{"model": "image denoising model", "train_examples": 101725, "image_size": 32, "crop_scale_min": 1, "horizontal_flip": true, "translate": 0.06, "task": "denoising", "arch": "unet", "channel_attention": "se", "optimizer": "soap", "merge_dims": false}
Rows from block 3 of a small image denoising model, named by matrix and row number. Each number is 50 + 10 x the weight over its row's rms, rounded and kept within 0 to 99. All counts start at 0. After the name is the row's rms in percent of the matrix's.
Before each channel's rows are labels from the 100 images, of 14976, where the channel reaches its highest value: "patch colour" is the nearest of a few named colours to the mean colour under the peak. Only what is clearly more common there than usual is listed. The data: aerial photos of the United States (SatlasPretrain).
# conv: 3x3 conv (model.enc.1.1.conv.weight, 192x192x3x3, each kernel summed), inputs 0-191

patch colour: grey
conv.162 096:35 55 39 52 42 45 49 30 45 58 37 61 61 38 60 48 39 49 22 50 71 28 51 56 72 59 45 50 66 48 64 49 56 40 63 60 78 45 54 44 56 54 52 47 40 54 54 54 60 59 50 44 62 52 49 48 58 53 49 50 41 52 55 54 51 52 55 60 48 46 67 32 34 49 47 59 50 31 47 37 43 38 46 37 27 64 67 48 53 38 44 46 50 52 51 56 58 39 49 56 49 53 65 47 46 41 40 50 60 74 56 51 53 50 39 50 46 42 36 52 64 37 61 53 44 47 76 48 36 47 52 52 58 51 39 31 43 54 46 55 56 60 45 57 47 47 53 53 80 51 54 64 59 41 28 46 34 36 61 43 49 48 47 56 61 57 36 57 61 53 52 54 54 49 54 45 36 51 53 57 52 62 55 62 40 29 46 26 55 37 45 63

patch colour: pink
conv.28 103:50 74 43 51 47 56 34 39 41 30 50 56 46 56 57 49 43 65 37 45 68 68 43 47 39 61 45 48 60 44 59 33 45 48 39 42 43 57 43 63 54 35 60 65 48 48 37 47 48 36 62 59 51 41 59 51 52 38 66 60 45 63 38 54 53 61 62 38 33 50 59 49 45 42 39 55 68 32 44 30 50 32 61 49 37 66 59 47 32 45 36 37 61 49 45 55 48 43 61 40 46 31 34 60 40 49 44 41 57 30 47 30 53 44 47 49 57 26 48 64 34 54 52 44 47 55 42 46 26 45 37 43 59 60 53 38 64 56 64 47 47 38 46 44 47 42 58 48 43 45 48 58 43 55 57 55 51 59 53 59 51 59 48 52 38 55 33 46 37 45 56 45 54 36 42 52 37 67 55 69 44 46 63 48 47 43 41 53 61 75 49 44

patch colour: brown
conv.23 077:55 51 42 50 67 56 45 41 44 59 58 39 68 36 51 46 38 46 49 44 38 48 46 64 31 48 58 55 49 64 43 76 54 44 61 47 63 57 43 50 49 42 51 54 47 60 64 57 35 56 63 43 63 61 58 59 52 50 45 60 42 68 71 38 72 49 53 47 50 59 53 39 52 56 57 65 39 40 45 35 50 56 57 47 57 55 36 40 49 53 42 42 50 54 58 16 35 62 44 48 50 38 43 65 56 41 43 43 50 48 53 53 41 48 57 56 56 44 51 62 54 50 50 43 62 59 40 52 18 33 53 48 70 48 43 32 48 50 51 58 24 55 49 45 55 76 57 68 58 54 59 52 38 67 69 48 42 52 41 58 50 49 62 55 48 46 58 58 41 54 56 49 51 49 43 58 55 42 50 49 51 70 49 60 61 73 61 53 51 42 76 56

patch colour: brown
conv.125 084:52 50 44 43 51 52 43 43 57 55 45 40 56 55 52 38 45 55 51 56 47 58 58 35 56 46 51 47 58 44 36 58 55 48 58 54 60 43 57 52 39 46 42 64 56 25 45 66 40 60 50 56 81 41 38 39 44 58 47 58 46 49 54 45 75 47 40 40 74 45 60 44 58 52 56 37 58 46 66 49 50 40 41 44 60 60 59 56 25 53 59 40 23 45 51 56 52 17 53 41 57 46 62 39 61 25 33 38 43 40 45 41 45 43 41 53 48 47 54 49 37 50 67 56 45 43 40 47 63 43 45 54 76 59 69 45 45 62 59 49 45 71 53 60 67 56 46 61 44 58 56 62 52 49 58 48 47 58 43 59 48 49 40 54 56 72 47 51 54 45 65 52 47 34 24 55 48 33 43 46 55 54 41 52 46 62 50 42 51 42 63 59

patch colour: white; pink
conv.137 106:50 46 62 41 50 74 60 49 49 45 63 46 47 53 44 79 63 52 64 45 54 58 50 63 41 45 49 49 47 58 25 42 42 45 53 41 43 30 49 47 48 55 53 46 37 74 48 32 57 56 25 60 44 54 49 47 54 42 47 50 31 40 61 53 67 41 59 54 44 49 37 66 53 50 44 61 71 58 32 56 59 41 49 49 39 51 54 67 63 57 43 47 39 36 44 27 47 61 43 36 44 44 29 56 34 57 52 47 54 33 70 44 42 35 45 54 49 35 50 47 65 65 25 43 66 50 47 47 40 63 73 44 76 57 41 52 63 59 47 42 41 58 46 45 45 53 49 55 50 47 45 48 48 57 50 47 49 46 48 46 34 51 43 62 45 58 46 48 54 37 40 53 51 59 54 50 43 59 39 43 55 54 51 53 71 45 66 49 64 41 51 37

patch colour: pink
conv.100 123:42 47 62 54 42 43 58 51 55 69 53 45 54 34 53 58 46 56 30 64 60 41 55 59 57 44 49 48 43 45 41 28 48 54 51 55 62 42 41 44 44 51 44 27 45 41 56 42 52 50 43 45 57 58 52 64 57 55 61 33 43 47 49 52 43 50 58 61 54 36 49 42 41 64 50 48 50 34 42 55 34 44 45 38 54 58 53 45 27 40 55 64 55 45 55 40 57 49 39 45 57 54 43 88 31 63 49 47 53 34 88 50 44 55 48 50 47 56 52 42 57 56 46 46 52 51 86 51 43 51 57 47 45 51 48 54 39 55 41 54 35 49 53 62 44 49 53 44 59 51 51 44 60 51 37 42 51 33 51 49 47 50 62 44 65 50 52 58 43 65 48 52 50 55 52 55 50 52 55 57 61 56 40 53 77 55 49 02 56 45 45 54

patch colour: grey
conv.143 110:61 60 42 48 44 57 42 52 53 38 53 39 49 61 51 49 54 56 57 50 44 43 32 51 79 54 54 49 48 43 58 42 45 49 43 44 46 62 51 51 54 44 61 53 48 46 40 57 37 44 47 60 53 44 42 66 12 44 48 49 47 54 25 47 54 51 47 40 57 50 59 39 48 32 40 62 45 64 54 62 50 43 50 64 44 45 43 54 49 43 49 32 49 67 43 54 13 48 44 42 47 59 59 54 59 50 52 46 67 55 37 51 52 53 53 44 49 66 45 34 40 60 53 00 63 59 31 66 47 48 51 49 64 52 51 53 51 47 50 48 57 46 54 50 49 50 50 49 50 50 56 61 49 42 47 57 58 61 45 36 57 41 48 60 59 45 41 48 50 34 52 59 54 35 23 47 40 60 48 60 67 55 49 56 50 51 62 39 54 66 47 47

patch colour: pink
conv.25 083:41 43 47 43 45 61 38 46 49 40 54 16 40 73 55 53 50 41 54 54 33 41 48 53 58 57 43 50 56 49 54 45 39 42 42 41 31 58 47 48 46 39 61 68 49 57 43 64 52 32 58 59 54 41 35 53 68 42 36 27 44 55 42 44 61 48 53 42 46 55 54 60 63 47 39 48 53 51 46 51 54 47 59 55 37 44 55 48 43 47 40 46 69 56 30 44 54 60 54 51 46 47 39 62 60 57 56 37 39 35 54 50 52 54 23 44 42 52 50 49 52 31 64 40 49 55 33 66 44 50 53 52 42 47 53 29 57 22 55 40 49 61 41 28 55 53 47 48 42 35 47 47 60 40 63 42 47 56 57 54 59 34 53 45 50 69 46 38 40 15 55 44 60 47 51 43 32 64 45 60 48 32 50 53 49 54 64 41 55 57 59 42

patch colour: pink
conv.36 110:43 52 40 55 54 50 34 56 47 46 51 60 45 39 49 45 43 55 38 45 48 41 58 43 50 63 47 52 40 49 57 58 31 24 52 52 69 49 29 52 55 57 23 38 27 46 54 55 47 80 49 61 56 53 39 50 59 45 59 31 28 62 56 59 53 27 53 46 47 48 45 48 37 52 42 58 51 52 44 45 45 41 49 42 33 56 66 46 61 43 54 40 49 48 44 52 54 50 58 60 56 54 44 48 54 43 52 59 36 67 42 56 49 41 22 52 59 48 60 62 55 50 52 58 29 65 48 55 47 53 58 51 60 52 43 52 52 32 52 44 51 54 54 37 46 44 52 55 53 40 51 22 53 59 58 51 48 58 54 67 61 72 44 31 42 51 55 42 40 33 51 39 45 52 46 56 74 36 54 56 52 44 66 33 48 28 42 58 57 44 54 70

patch colour: grey
conv.89 091:48 41 39 59 58 53 39 54 36 47 53 48 45 54 46 44 50 48 52 56 56 48 49 63 55 56 46 50 49 51 51 66 52 78 33 52 60 50 48 36 54 50 48 48 41 45 46 46 56 52 54 39 58 61 56 45 47 40 49 46 57 59 42 55 35 99 46 42 62 53 49 47 44 51 45 40 30 33 39 50 66 50 53 61 37 60 49 44 74 38 66 53 51 52 47 73 54 40 41 59 60 50 54 48 46 54 37 63 39 55 30 56 55 53 34 44 55 38 34 35 53 41 46 55 29 52 42 40 37 71 30 48 52 74 51 52 46 49 51 60 54 39 55 53 40 46 50 47 50 43 65 49 42 45 60 58 72 63 58 59 62 47 49 39 43 37 43 47 43 32 66 57 42 47 41 57 51 55 31 50 56 67 44 41 42 44 56 53 64 64 64 48

patch colour: grey
conv.73 101:85 44 40 38 52 47 41 50 60 59 33 56 54 46 74 54 32 50 41 58 38 50 36 54 59 53 46 52 44 50 57 52 40 35 48 61 43 52 48 65 54 53 47 45 65 52 36 47 60 42 51 42 45 37 69 53 60 51 53 55 62 48 32 57 53 44 55 46 46 56 46 46 59 38 60 44 54 36 50 49 51 59 45 64 50 44 53 58 38 45 51 45 40 48 40 45 34 52 48 39 36 39 47 48 42 51 44 47 76 49 41 43 50 54 57 99 44 49 48 36 49 36 48 46 49 53 48 36 47 55 53 47 50 49 48 51 50 52 36 53 47 67 68 62 69 52 48 47 48 39 48 55 45 38 54 54 34 45 44 38 49 48 60 59 79 53 47 51 50 34 58 58 72 50 45 33 46 18 42 46 50 45 49 55 46 52 50 59 44 45 50 48

patch colour: grey
conv.167 110:36 31 63 38 54 57 36 43 49 35 43 61 33 40 44 54 47 50 53 50 76 44 51 55 54 47 57 57 48 57 69 48 42 40 53 39 40 56 36 43 48 47 64 38 62 63 56 50 59 46 75 57 62 48 43 63 53 49 40 44 51 47 81 71 58 53 63 55 54 57 59 58 54 58 33 55 45 55 55 56 63 38 60 53 43 46 78 31 46 41 26 45 75 51 43 48 41 46 43 49 43 64 41 44 42 44 42 54 55 63 39 53 55 49 66 44 42 55 62 56 60 47 46 51 66 60 51 61 50 52 70 52 37 53 33 45 48 52 52 46 67 32 41 48 33 64 37 41 40 43 57 37 56 43 37 47 38 50 51 43 69 47 42 51 52 54 42 50 56 54 60 43 51 57 44 41 41 57 54 56 45 66 44 63 42 52 48 28 41 38 45 46

patch colour: brown
conv.1 101:44 37 69 52 30 29 49 53 38 48 42 46 41 40 61 42 48 43 47 46 73 64 49 50 59 51 56 57 45 46 67 44 67 63 46 49 49 56 54 60 51 58 71 52 52 49 55 51 60 56 40 54 68 57 59 44 40 51 34 60 34 55 37 53 48 56 47 42 47 46 42 34 60 52 56 56 50 37 53 71 41 56 59 42 44 62 50 48 40 42 39 43 69 42 42 40 56 60 47 57 59 51 24 56 60 44 49 56 49 42 66 67 54 36 47 58 59 48 42 71 57 42 13 25 50 46 39 29 27 46 48 46 68 28 39 45 42 44 63 62 48 55 52 46 56 64 51 43 50 60 64 41 47 51 53 44 65 53 46 57 59 43 50 50 41 38 43 55 36 43 56 48 62 64 55 59 49 59 43 49 49 47 51 64 43 46 57 48 48 49 71 56

patch colour: brown
conv.39 103:50 48 41 49 44 46 73 45 40 49 59 48 44 54 44 45 56 51 56 49 60 51 42 43 52 45 30 38 55 47 45 46 59 55 32 64 46 42 50 58 43 46 46 47 47 50 38 32 43 45 38 61 62 50 51 72 48 51 35 49 61 62 53 43 60 49 47 55 61 59 55 44 52 33 52 43 49 55 53 41 40 40 38 38 41 31 15 59 53 59 80 68 51 47 37 56 46 31 33 54 52 56 55 50 35 36 54 55 39 46 50 61 48 47 64 39 38 46 49 43 42 56 39 54 32 30 52 51 29 49 65 46 68 58 63 39 50 53 54 44 46 58 46 46 70 65 44 28 46 58 50 54 57 47 47 65 57 53 55 58 57 50 41 54 27 61 56 43 42 31 36 43 50 65 44 43 52 40 38 59 77 45 41 47 51 54 46 60 49 36 41 41

patch colour: pink
conv.165 074:70 68 44 46 47 56 36 66 36 48 56 53 55 47 53 49 43 54 57 58 40 49 50 54 66 35 47 41 50 56 64 57 49 65 52 48 56 47 55 44 63 66 65 31 57 38 36 72 47 51 66 39 58 35 53 34 48 52 54 58 49 47 52 59 87 50 34 39 54 43 63 42 61 51 49 46 62 51 44 31 51 27 51 41 67 46 54 41 53 56 44 44 44 58 45 36 36 45 34 60 47 44 48 45 65 31 50 65 50 60 47 34 45 59 60 56 48 37 52 27 57 38 43 63 44 63 42 54 66 49 67 69 55 61 38 41 53 51 52 36 35 52 58 56 47 55 42 62 42 56 50 56 42 38 57 62 62 58 59 47 45 64 34 53 58 48 33 46 57 54 58 53 55 44 40 53 43 36 51 60 58 47 59 43 34 42 65 51 48 39 53 62

patch colour: brown
conv.139 100:55 28 35 55 36 41 64 55 59 65 54 38 50 41 49 44 66 46 56 61 32 75 36 34 32 40 70 41 49 63 54 47 46 52 48 32 55 53 47 43 46 49 44 47 43 59 58 56 54 66 34 47 74 53 64 53 65 49 62 49 48 43 62 50 55 52 46 51 51 36 51 52 45 56 57 31 56 47 44 71 31 57 53 32 51 49 42 54 49 48 62 60 20 50 53 43 45 39 52 38 47 53 47 49 60 29 55 47 58 39 48 53 55 48 50 61 52 50 40 61 38 44 33 45 51 31 59 29 43 45 46 53 55 43 51 36 49 39 40 55 21 56 63 32 49 50 51 66 44 41 51 61 41 44 43 41 43 52 48 61 55 63 64 44 73 49 60 51 46 43 68 43 53 55 62 36 54 55 51 59 53 61 28 43 47 45 48 54 53 57 51 54

patch colour: grey
conv.154 087:53 30 48 69 42 81 43 57 38 59 54 45 51 41 47 67 68 51 56 54 55 47 46 51 63 49 47 39 55 55 53 42 56 66 50 43 52 59 58 44 42 57 47 36 41 63 42 56 57 49 61 54 35 47 48 59 45 48 67 46 57 50 54 56 38 46 48 50 40 54 57 64 29 34 40 47 27 63 46 63 48 50 68 47 42 43 55 54 34 53 39 66 68 60 50 76 30 55 56 48 52 49 44 54 41 50 47 52 49 60 39 59 56 75 49 53 51 55 63 54 56 62 39 36 51 46 55 54 70 53 49 48 45 32 30 54 50 42 46 45 65 26 63 59 37 42 43 34 43 54 45 55 40 45 52 46 59 56 50 61 70 63 49 56 49 36 48 40 34 42 65 56 48 54 35 47 60 50 43 38 45 58 43 62 44 41 53 59 59 24 40 47

patch colour: pink
conv.76 085:39 63 46 44 78 60 48 53 53 42 48 46 56 65 48 61 38 61 36 34 33 44 54 59 54 43 42 53 54 58 64 49 42 44 52 41 46 46 41 38 43 41 42 64 50 49 63 65 53 41 56 54 59 71 44 49 49 60 40 52 73 48 47 46 68 51 66 56 40 55 43 45 49 44 55 34 60 42 43 37 54 59 33 49 57 61 53 47 56 51 45 38 49 45 55 62 64 50 59 44 42 44 70 44 38 62 57 47 38 48 48 44 45 47 27 40 51 52 48 44 40 42 59 58 45 43 50 21 60 58 49 34 49 67 45 38 52 35 66 47 35 57 39 64 46 49 54 32 59 36 50 46 45 62 49 77 38 38 43 52 62 50 53 52 45 58 45 55 44 62 45 62 25 51 26 50 42 54 30 25 55 52 50 50 58 45 57 44 53 64 48 62

patch colour: brown; black
conv.175 082:33 42 66 46 36 30 51 50 51 70 36 68 36 37 37 44 52 53 51 47 58 62 43 48 44 26 39 57 36 42 53 53 46 50 65 48 48 53 47 53 52 55 49 55 47 56 51 52 55 53 53 49 57 51 31 59 51 55 58 47 56 56 49 57 40 54 51 39 55 43 36 49 57 44 54 54 69 49 41 60 41 39 36 49 64 60 40 49 41 41 62 59 27 44 43 45 48 50 48 59 47 44 47 60 59 42 27 54 31 58 48 62 59 61 51 39 49 71 59 56 45 40 32 51 28 42 61 40 48 45 63 51 57 16 58 51 44 52 48 43 50 48 48 34 77 69 60 57 61 53 58 69 27 44 60 57 61 36 62 61 58 59 70 58 49 44 62 47 59 52 49 67 47 48 52 56 48 37 55 52 50 53 41 29 51 34 50 53 60 53 61 41

patch colour: white
conv.119 096:53 44 51 44 45 45 51 45 37 64 59 49 63 43 44 45 43 48 52 40 57 57 43 50 53 70 43 49 58 60 41 50 43 39 41 43 35 40 45 56 42 47 40 49 58 44 43 49 36 44 45 35 44 34 42 55 46 48 55 43 56 42 46 67 34 46 40 46 67 40 46 55 45 58 45 61 48 49 55 39 80 50 57 59 44 44 59 62 56 58 58 55 50 47 37 83 53 71 41 53 42 46 58 95 50 40 52 40 52 46 54 52 54 49 48 48 52 75 54 49 41 34 33 51 37 45 55 47 74 66 46 41 70 66 43 38 43 49 54 54 36 51 48 46 44 53 57 56 55 41 58 43 45 41 39 55 43 56 40 64 32 36 52 56 47 51 37 53 50 43 66 43 55 55 52 48 51 51 62 48 47 34 47 38 89 50 41 52 60 39 50 45

patch colour: pink
conv.157 101:37 43 66 48 68 63 44 52 44 38 51 41 36 54 66 62 40 34 42 31 52 53 46 59 46 43 39 44 39 52 52 56 46 57 60 54 53 49 59 33 46 38 37 51 39 46 40 37 56 40 60 47 53 55 46 37 46 52 40 69 72 44 35 51 64 40 48 51 39 37 50 49 53 57 55 25 50 52 44 46 41 45 51 65 39 43 42 46 55 57 56 35 42 43 41 56 54 53 65 43 36 45 76 30 68 53 62 40 47 40 47 63 56 56 69 44 39 37 52 48 42 54 49 53 42 63 49 62 52 52 51 44 60 62 46 41 45 57 45 31 77 58 46 55 59 46 59 53 62 46 45 48 66 61 40 46 54 42 50 61 19 33 41 38 50 70 48 51 72 33 53 59 56 44 48 44 58 56 39 54 44 56 32 54 55 39 44 31 42 57 54 55

patch colour: grey
conv.61 096:54 42 41 55 42 49 66 46 51 57 48 61 56 49 51 45 38 43 53 50 64 67 56 50 31 55 38 50 56 48 41 55 53 51 67 54 36 44 57 50 50 52 36 54 48 38 48 42 52 54 46 44 56 64 46 43 51 49 63 57 60 60 76 50 58 43 52 55 38 51 46 38 41 37 51 55 65 45 32 40 49 63 44 49 75 51 58 57 39 45 33 57 43 42 51 51 56 41 60 43 63 45 53 54 59 47 44 49 48 64 43 41 56 31 60 58 58 52 36 49 39 59 34 66 58 58 49 29 36 50 43 34 58 56 49 50 35 47 52 57 56 50 63 46 55 45 27 49 49 60 58 68 33 54 54 62 63 55 47 67 43 61 63 53 47 36 42 41 46 59 45 56 46 46 66 63 41 54 61 07 28 57 41 58 66 56 47 81 47 42 40 44

patch colour: brown
conv.92 098:46 48 54 45 51 57 49 68 49 62 45 50 68 47 39 37 43 43 53 80 46 41 49 46 51 55 72 49 38 86 61 44 44 45 47 39 54 47 41 39 38 42 44 50 53 49 51 44 64 57 36 38 61 50 55 47 47 56 70 46 47 53 48 38 46 50 63 67 54 53 58 52 55 46 29 49 20 50 53 61 56 59 47 55 46 50 60 41 50 58 65 74 49 55 51 50 57 49 54 51 62 55 49 63 44 42 52 56 50 54 69 47 54 50 41 43 43 58 42 43 32 44 36 48 50 56 54 43 20 34 37 54 42 35 52 47 50 51 58 72 48 50 44 45 47 39 50 51 42 49 47 38 42 62 45 59 55 58 48 56 73 42 76 41 50 25 46 54 47 47 48 45 57 52 33 69 47 40 54 38 32 38 41 47 58 40 65 42 57 54 64 54

patch colour: brown; black
conv.80 120:48 57 40 41 45 34 48 39 45 66 43 58 44 27 49 54 54 38 52 64 50 60 46 37 62 47 41 54 53 38 52 57 32 39 43 76 51 41 54 53 35 45 45 43 57 40 52 39 56 47 54 41 69 52 33 31 57 50 48 42 56 54 51 41 48 44 41 43 74 44 50 48 59 48 60 34 55 55 48 59 78 53 51 32 51 42 49 51 52 61 60 61 32 44 44 59 61 04 47 60 55 65 44 37 61 31 46 38 48 48 49 52 63 54 48 45 47 61 42 41 57 45 54 49 52 44 55 40 52 58 45 47 65 43 44 48 62 60 44 45 35 42 43 45 69 62 49 48 57 38 67 45 41 44 48 57 36 66 53 62 56 54 53 47 55 58 44 35 56 43 59 42 58 48 46 46 47 45 56 67 62 45 40 56 44 44 38 48 47 48 81 35

patch colour: green
conv.29 099:49 72 51 44 60 64 41 55 61 45 48 37 46 36 42 16 39 56 36 56 70 41 50 36 41 49 46 49 43 52 50 54 55 50 52 40 44 40 48 50 45 41 47 64 46 51 53 49 55 40 58 52 57 51 47 53 46 58 45 47 47 35 55 42 57 50 77 47 32 60 39 53 52 52 55 45 18 43 66 59 54 65 43 59 56 51 80 57 47 58 40 47 73 69 53 45 39 40 49 48 43 45 56 41 54 54 48 57 42 57 67 51 56 58 45 45 53 49 50 52 49 49 65 55 51 47 51 48 45 27 54 48 28 53 65 59 54 51 48 46 64 64 56 51 37 38 52 60 44 52 64 38 47 63 47 48 45 52 51 29 72 53 39 54 37 50 53 56 34 56 41 46 52 50 35 56 50 36 25 40 38 65 27 51 33 55 62 42 52 45 38 54

patch colour: grey
conv.189 096:39 54 53 55 45 63 55 50 53 34 48 45 59 48 48 62 45 40 42 43 67 43 35 52 49 61 67 56 53 60 47 45 52 45 53 49 48 59 46 50 40 45 49 42 47 76 43 34 54 41 41 42 61 43 48 46 57 50 40 54 44 45 53 59 21 49 47 71 52 65 49 51 56 56 42 52 32 49 53 40 72 57 62 49 45 57 61 76 49 48 40 53 52 57 47 69 56 66 57 66 47 55 36 51 52 52 67 46 51 59 39 41 60 50 60 48 49 53 42 44 42 53 55 45 61 41 48 57 49 57 31 45 40 61 43 48 49 44 56 69 85 09 49 41 42 51 37 41 40 42 38 37 47 44 43 44 50 56 52 49 81 39 41 61 43 41 45 57 53 71 51 41 41 53 40 52 49 58 45 45 40 46 64 58 37 47 45 47 55 56 34 45

patch colour: pink
conv.83 100:72 63 35 50 56 69 33 48 31 28 46 41 33 57 46 56 37 46 53 51 36 38 50 59 62 46 47 53 56 44 57 60 46 55 44 38 38 53 70 57 45 49 54 69 65 50 33 60 53 41 47 56 55 37 62 52 49 46 49 48 50 55 47 59 50 53 50 30 47 41 45 51 61 47 39 57 52 61 52 72 57 50 46 43 41 32 50 48 50 47 47 45 54 51 36 54 15 53 50 41 47 57 37 53 53 58 50 46 65 55 50 46 49 56 44 35 48 53 53 30 48 39 61 45 63 44 44 42 55 58 51 53 53 47 53 53 51 33 44 38 56 49 41 35 82 54 48 53 28 42 40 76 41 35 56 37 52 49 62 48 56 47 49 57 47 56 49 57 51 34 58 51 59 45 31 47 39 11 51 57 57 64 39 49 51 47 54 38 55 50 54 33

patch colour: brown
conv.116 096:60 48 36 52 42 42 41 45 56 65 79 64 39 45 41 45 61 52 49 44 51 48 47 52 60 42 57 30 37 54 50 49 37 55 48 49 50 48 56 53 50 46 52 49 51 55 37 71 49 54 53 43 57 36 46 41 27 62 48 58 62 51 67 64 45 57 46 56 51 54 33 60 36 40 53 66 61 55 58 55 54 59 47 43 44 38 40 47 48 51 64 50 60 57 51 44 32 60 44 55 44 45 48 52 48 42 54 55 64 61 53 50 49 51 49 41 41 40 43 33 42 45 37 36 41 59 41 64 54 48 51 59 44 51 34 50 59 56 58 43 37 65 41 45 46 68 55 69 58 33 34 50 96 42 38 48 39 49 17 49 57 60 51 34 52 49 53 38 47 39 35 57 58 53 51 29 57 81 39 45 50 56 52 57 52 47 52 57 50 56 44 55

patch colour: grey
conv.146 085:42 55 48 46 53 57 39 39 38 49 50 51 73 45 39 65 47 51 19 55 38 55 55 41 42 56 33 42 36 53 63 53 50 33 69 38 55 52 37 21 51 47 47 50 53 55 37 45 52 51 46 24 56 40 25 67 54 53 51 51 47 61 65 48 57 50 53 65 40 42 50 57 26 45 50 67 54 53 58 41 51 37 58 44 48 48 42 48 63 52 44 70 43 57 52 57 63 43 51 62 48 52 45 54 56 57 47 50 41 50 40 55 54 32 47 37 44 52 78 48 61 52 52 62 48 52 34 64 35 46 62 42 50 64 44 60 22 65 43 66 48 45 40 50 30 51 41 66 57 55 40 55 65 59 55 30 46 47 52 61 50 50 55 48 29 32 34 43 50 38 46 46 47 55 56 50 41 62 59 49 43 50 57 46 47 41 51 59 51 49 49 52