python train.py --arch="unet" --dataset="aerial photos of the United States (SatlasPretrain)" --train_examples=101725 --image_size=32 --loss="l1" --beta1=0.95 --precondition_frequency=25 --max_steps=16900 --batch_size=128 --epochs=21.3 --lr_schedule="cosine" --warmup_steps=500 --adamw_weight_decay_other_params=0
Rows from block 4, named by matrix and row number. Each number is 500 + 50 x the weight over its row's rms, rounded and kept within 0 to 999. All counts start at 0. Numbers have three digits each. After the name is the row's rms in percent of the matrix's.
# conv: 3x3 conv (model.mid.0.conv.weight, 384x384x3x3), inputs 114-119, a 3x3 kernel for each
conv.93 088:533473589563508493512570526486524457502497442517463592595502450531475429570542546510526498548533491497467576454524421513518429477506521374407536412443509534526431
conv.94 094:550527481480523527471432476509457477537457474515551448526437509506537478462451482578657427485530478579568440511482493572509505454466448546440507485502566464541537
conv.95 111:538466573385456579500427545498462457473404424505500492526523514603519490550504486477524595495505587578424543519448484599506414531488436525476544542554555515431477
conv.96 089:454482434530475461464545408487519575558572464462652515469489488497526487472530462496593504521441522502473438458501475490445411455538494532544482447521451560444534
conv.97 127:512465491506513523503436479567500501504450545585439525463427539572548486549434438470447444476470434490466460510580520553629546577567538526544515576497622445529372
conv.98 106:551426547413493507498420410438486483494550400441544465637502480449417465486447431550419549589587471468500459476527455565548487482474535496503488517632556483459452
conv.99 093:494451522537417544538557480505479444499571496405457525507430577536439544570445544515487590559559546470621531558509512503488528507492478448428558462496484448452523
conv.100 094:485535510444421551557584521449505595464488501539519479516416443528461458522532549421489587544487609446486611470468481469513493471457444442532605475504574487499679
conv.101 087:422574530570533530541515516419515504496498463518449473434416527485525577480465424528461481537419497571450494475426506512485462468452481547542512474510553451525476
conv.102 096:493433538537459539498462490547503529443431477481515478565548557617489501525571469538501547471502405498492528431467436523570496537530470497579444454464536476578507
conv.103 099:586463448447460434468462452523511508469426500558515462564543450563539540531513485408546565520531494540514505538527486586476374493480421572420467416658568431558473
conv.104 100:475545426610550562520578503490511468528450472538461502384353519442430502458490461538446499610556524490476487537469440513424410537518556493536524488509457505511494
conv.105 097:514483417466492481494484551510452521495523544459475592507524523506529461394457548432485535554547455549547515477419543452514531564480587511539543540659469470583546
conv.106 086:528476510508543615469470437500515445531537526492545524502516483516559501489468408534543478630535538616553596516551433527409454521461478427453436475621498522545528
conv.107 090:542507462505530519548548516559444469584465474451481411533457483431481537495432502481444462450537529524596451551475531462455426446537468515434386482630457453423525
conv.108 098:471491493574499526532555478564473430661509498499409559586498425521496543529495631496540521442466442451516477592511517515526467435350457460395446606447532513439583
conv.109 101:384488506573500525418439475523517475455545484550500539428486466477377444484428487490472481376439447508488534513576547608481446485534450618515494523507532531533546
conv.110 098:455496479513527419484556462519440587517494451464481544441593503433443432492519533511617495570513539465559454489465425420499556575489456506503468541482531460621519
conv.111 091:446513501542561538554532546465528514509633485464551429467509516552549627470429505466482546406485545489489458567456529464453579496523502508551542569507578487606524
conv.112 105:468539479528486491459531391541540469522514501475559620515494473560483480490503475488473470470483493481483608474496621479563521466475437445475509521508531545492540
conv.113 097:541451501546465476484502535522467480538556422526544448524510624515497414450473433434525400600517578522572519529421525513527439507421465561522506513583513533465541
conv.114 114:488569483543421497477446558497413475507547592522500449536533477484477417496486510488392542503659461467566510537467483457505524563473502543469518539569487519449570
conv.115 087:466565462505511519495469448484481528591453429498440511447532482470533431512476457511490516536636539533543519561536573427444506505477533460487448429529580505481521
conv.116 110:463448467565409597529487492580576530461495483566530493501528566537632538485554509481469422492529458469535475441473476519456420568475552467494494503513469456480562
conv.117 109:466512628450520497543419463504445612463458524584578489549531465498547524566432491516507503455487517488475516544503447474531448486549440493455514545591543495500515
conv.118 084:461463512557464521510493529523484481528570435490581474533459477598583543399521522424481494579461476511482479455460484530621594549543589494559421547495601506395413
conv.119 103:485455506424457563487476546496454519469513492418435494492531554570471468422529469533461563484546468492490528540501539486517594494523458498482487450419459560509495
conv.120 093:499525431510461418525459465510513531385507524559416440513591484503614528449537444522454435477594522435522572483459593573509558537551527474489547497489433516562526
conv.121 097:500594506539527487494482532387624460440478512384595468441456452469440456500523474445511486549438493486584526556545498454515540460526430473444522511469560490468548
conv.122 101:524496500528582529436539504542531430496517555526557459563453549512570544489614470503493545509614569549430524533498384414429550467432499515551565493572545530568521
conv.123 085:410561464512521568487582515499542515640638596588507481546411497498449500487493473507546522533433506508581538505469483467534436513451441523496607664519592616498512
conv.124 094:468475550472525394464488463497481462528415498506562334412506520421486415426412471503479430468457434491535502544551554519546540466510449476465484501543505455446465
conv.125 097:490508515534539438525436501462494392516540476472619415508516514459461471510477561526525477522516587548450547545512456487423503470472439455564508455589609419502474
conv.126 121:493448519483603519523505530526502504467585498464515491527485463436532571535478469518514526573512368532504440513459473467521574443405530502545532488534542554422464
conv.127 101:491515438496544589573528504501582418584558529424540455483472453481543492557532456507460479453371571461437515471495478482369437455550484530557477516457464428505520
conv.128 096:510516547445606497525587530485507541555501402395479484415461582596537447506652550473509504397532522508439502557574517523527526541592511445552511456547498431482489
conv.129 104:575524490576481503481537416477508500517505529478517556456500466547352449478443481538601431548536462496507541447482520516532474520471382469541583491500484468494436
conv.130 085:502466453608488545468469406488383472583431517560447478474517517510551469632520462452415474464505558519499507504520570480517524521599543496512520536465512575493499
conv.131 104:474501474433629432486579500518561532550537633575410468534505473418516473527485520525459369509626446513498590504510520432357617553495498436522528445399518505463502
conv.132 100:451447406572524465495592641472546481450584508451406462456500596521471551371471504604548521437514547503540519570519454483449447546460539431510444406491458535527500
conv.133 104:506472442511478598489460470511535480517593535496461538501435471440515446437392471479553471536534515489443465486412449503532568452491494448534488490451485545507483
conv.134 111:434511565500367488492462366577572487435583421492549559425418598507395542507528420527482499412468449460517460487430580475500515552515506414399556511431510589531461
conv.135 130:463538491460476483512487487565506440547521397442552477505473567596503524501494521504475550533414528508527503416518543462481477407550523443528513513509501452604521
conv.136 091:504518491478488367588462403441522443510531509397501538499562538584572476553518455492458527465605548526494516552495514536622570475491482491545495478455521522549602
conv.137 092:499528456497485483434448477465580511498556468493560482498535496472567556489505491487594541536573500462484563466476498464502490487409480521537559563530590494507539
conv.138 095:473542550600630448596560531535590463513576605508458588528500554458392410467509523482564518484433443415464588492456427430541466443468428516557602471408441547591527
conv.139 098:463610504580430440511569571472483502520507410547515496574571568495502490443526449428572438514553496445512493556518515537546475471413482420599412499568552474512465
conv.140 095:521586445427474563495557580474495561459582526460442529432527479502493482567428507467516519510548441391474506467486574476537523513486502507470567490536553500514472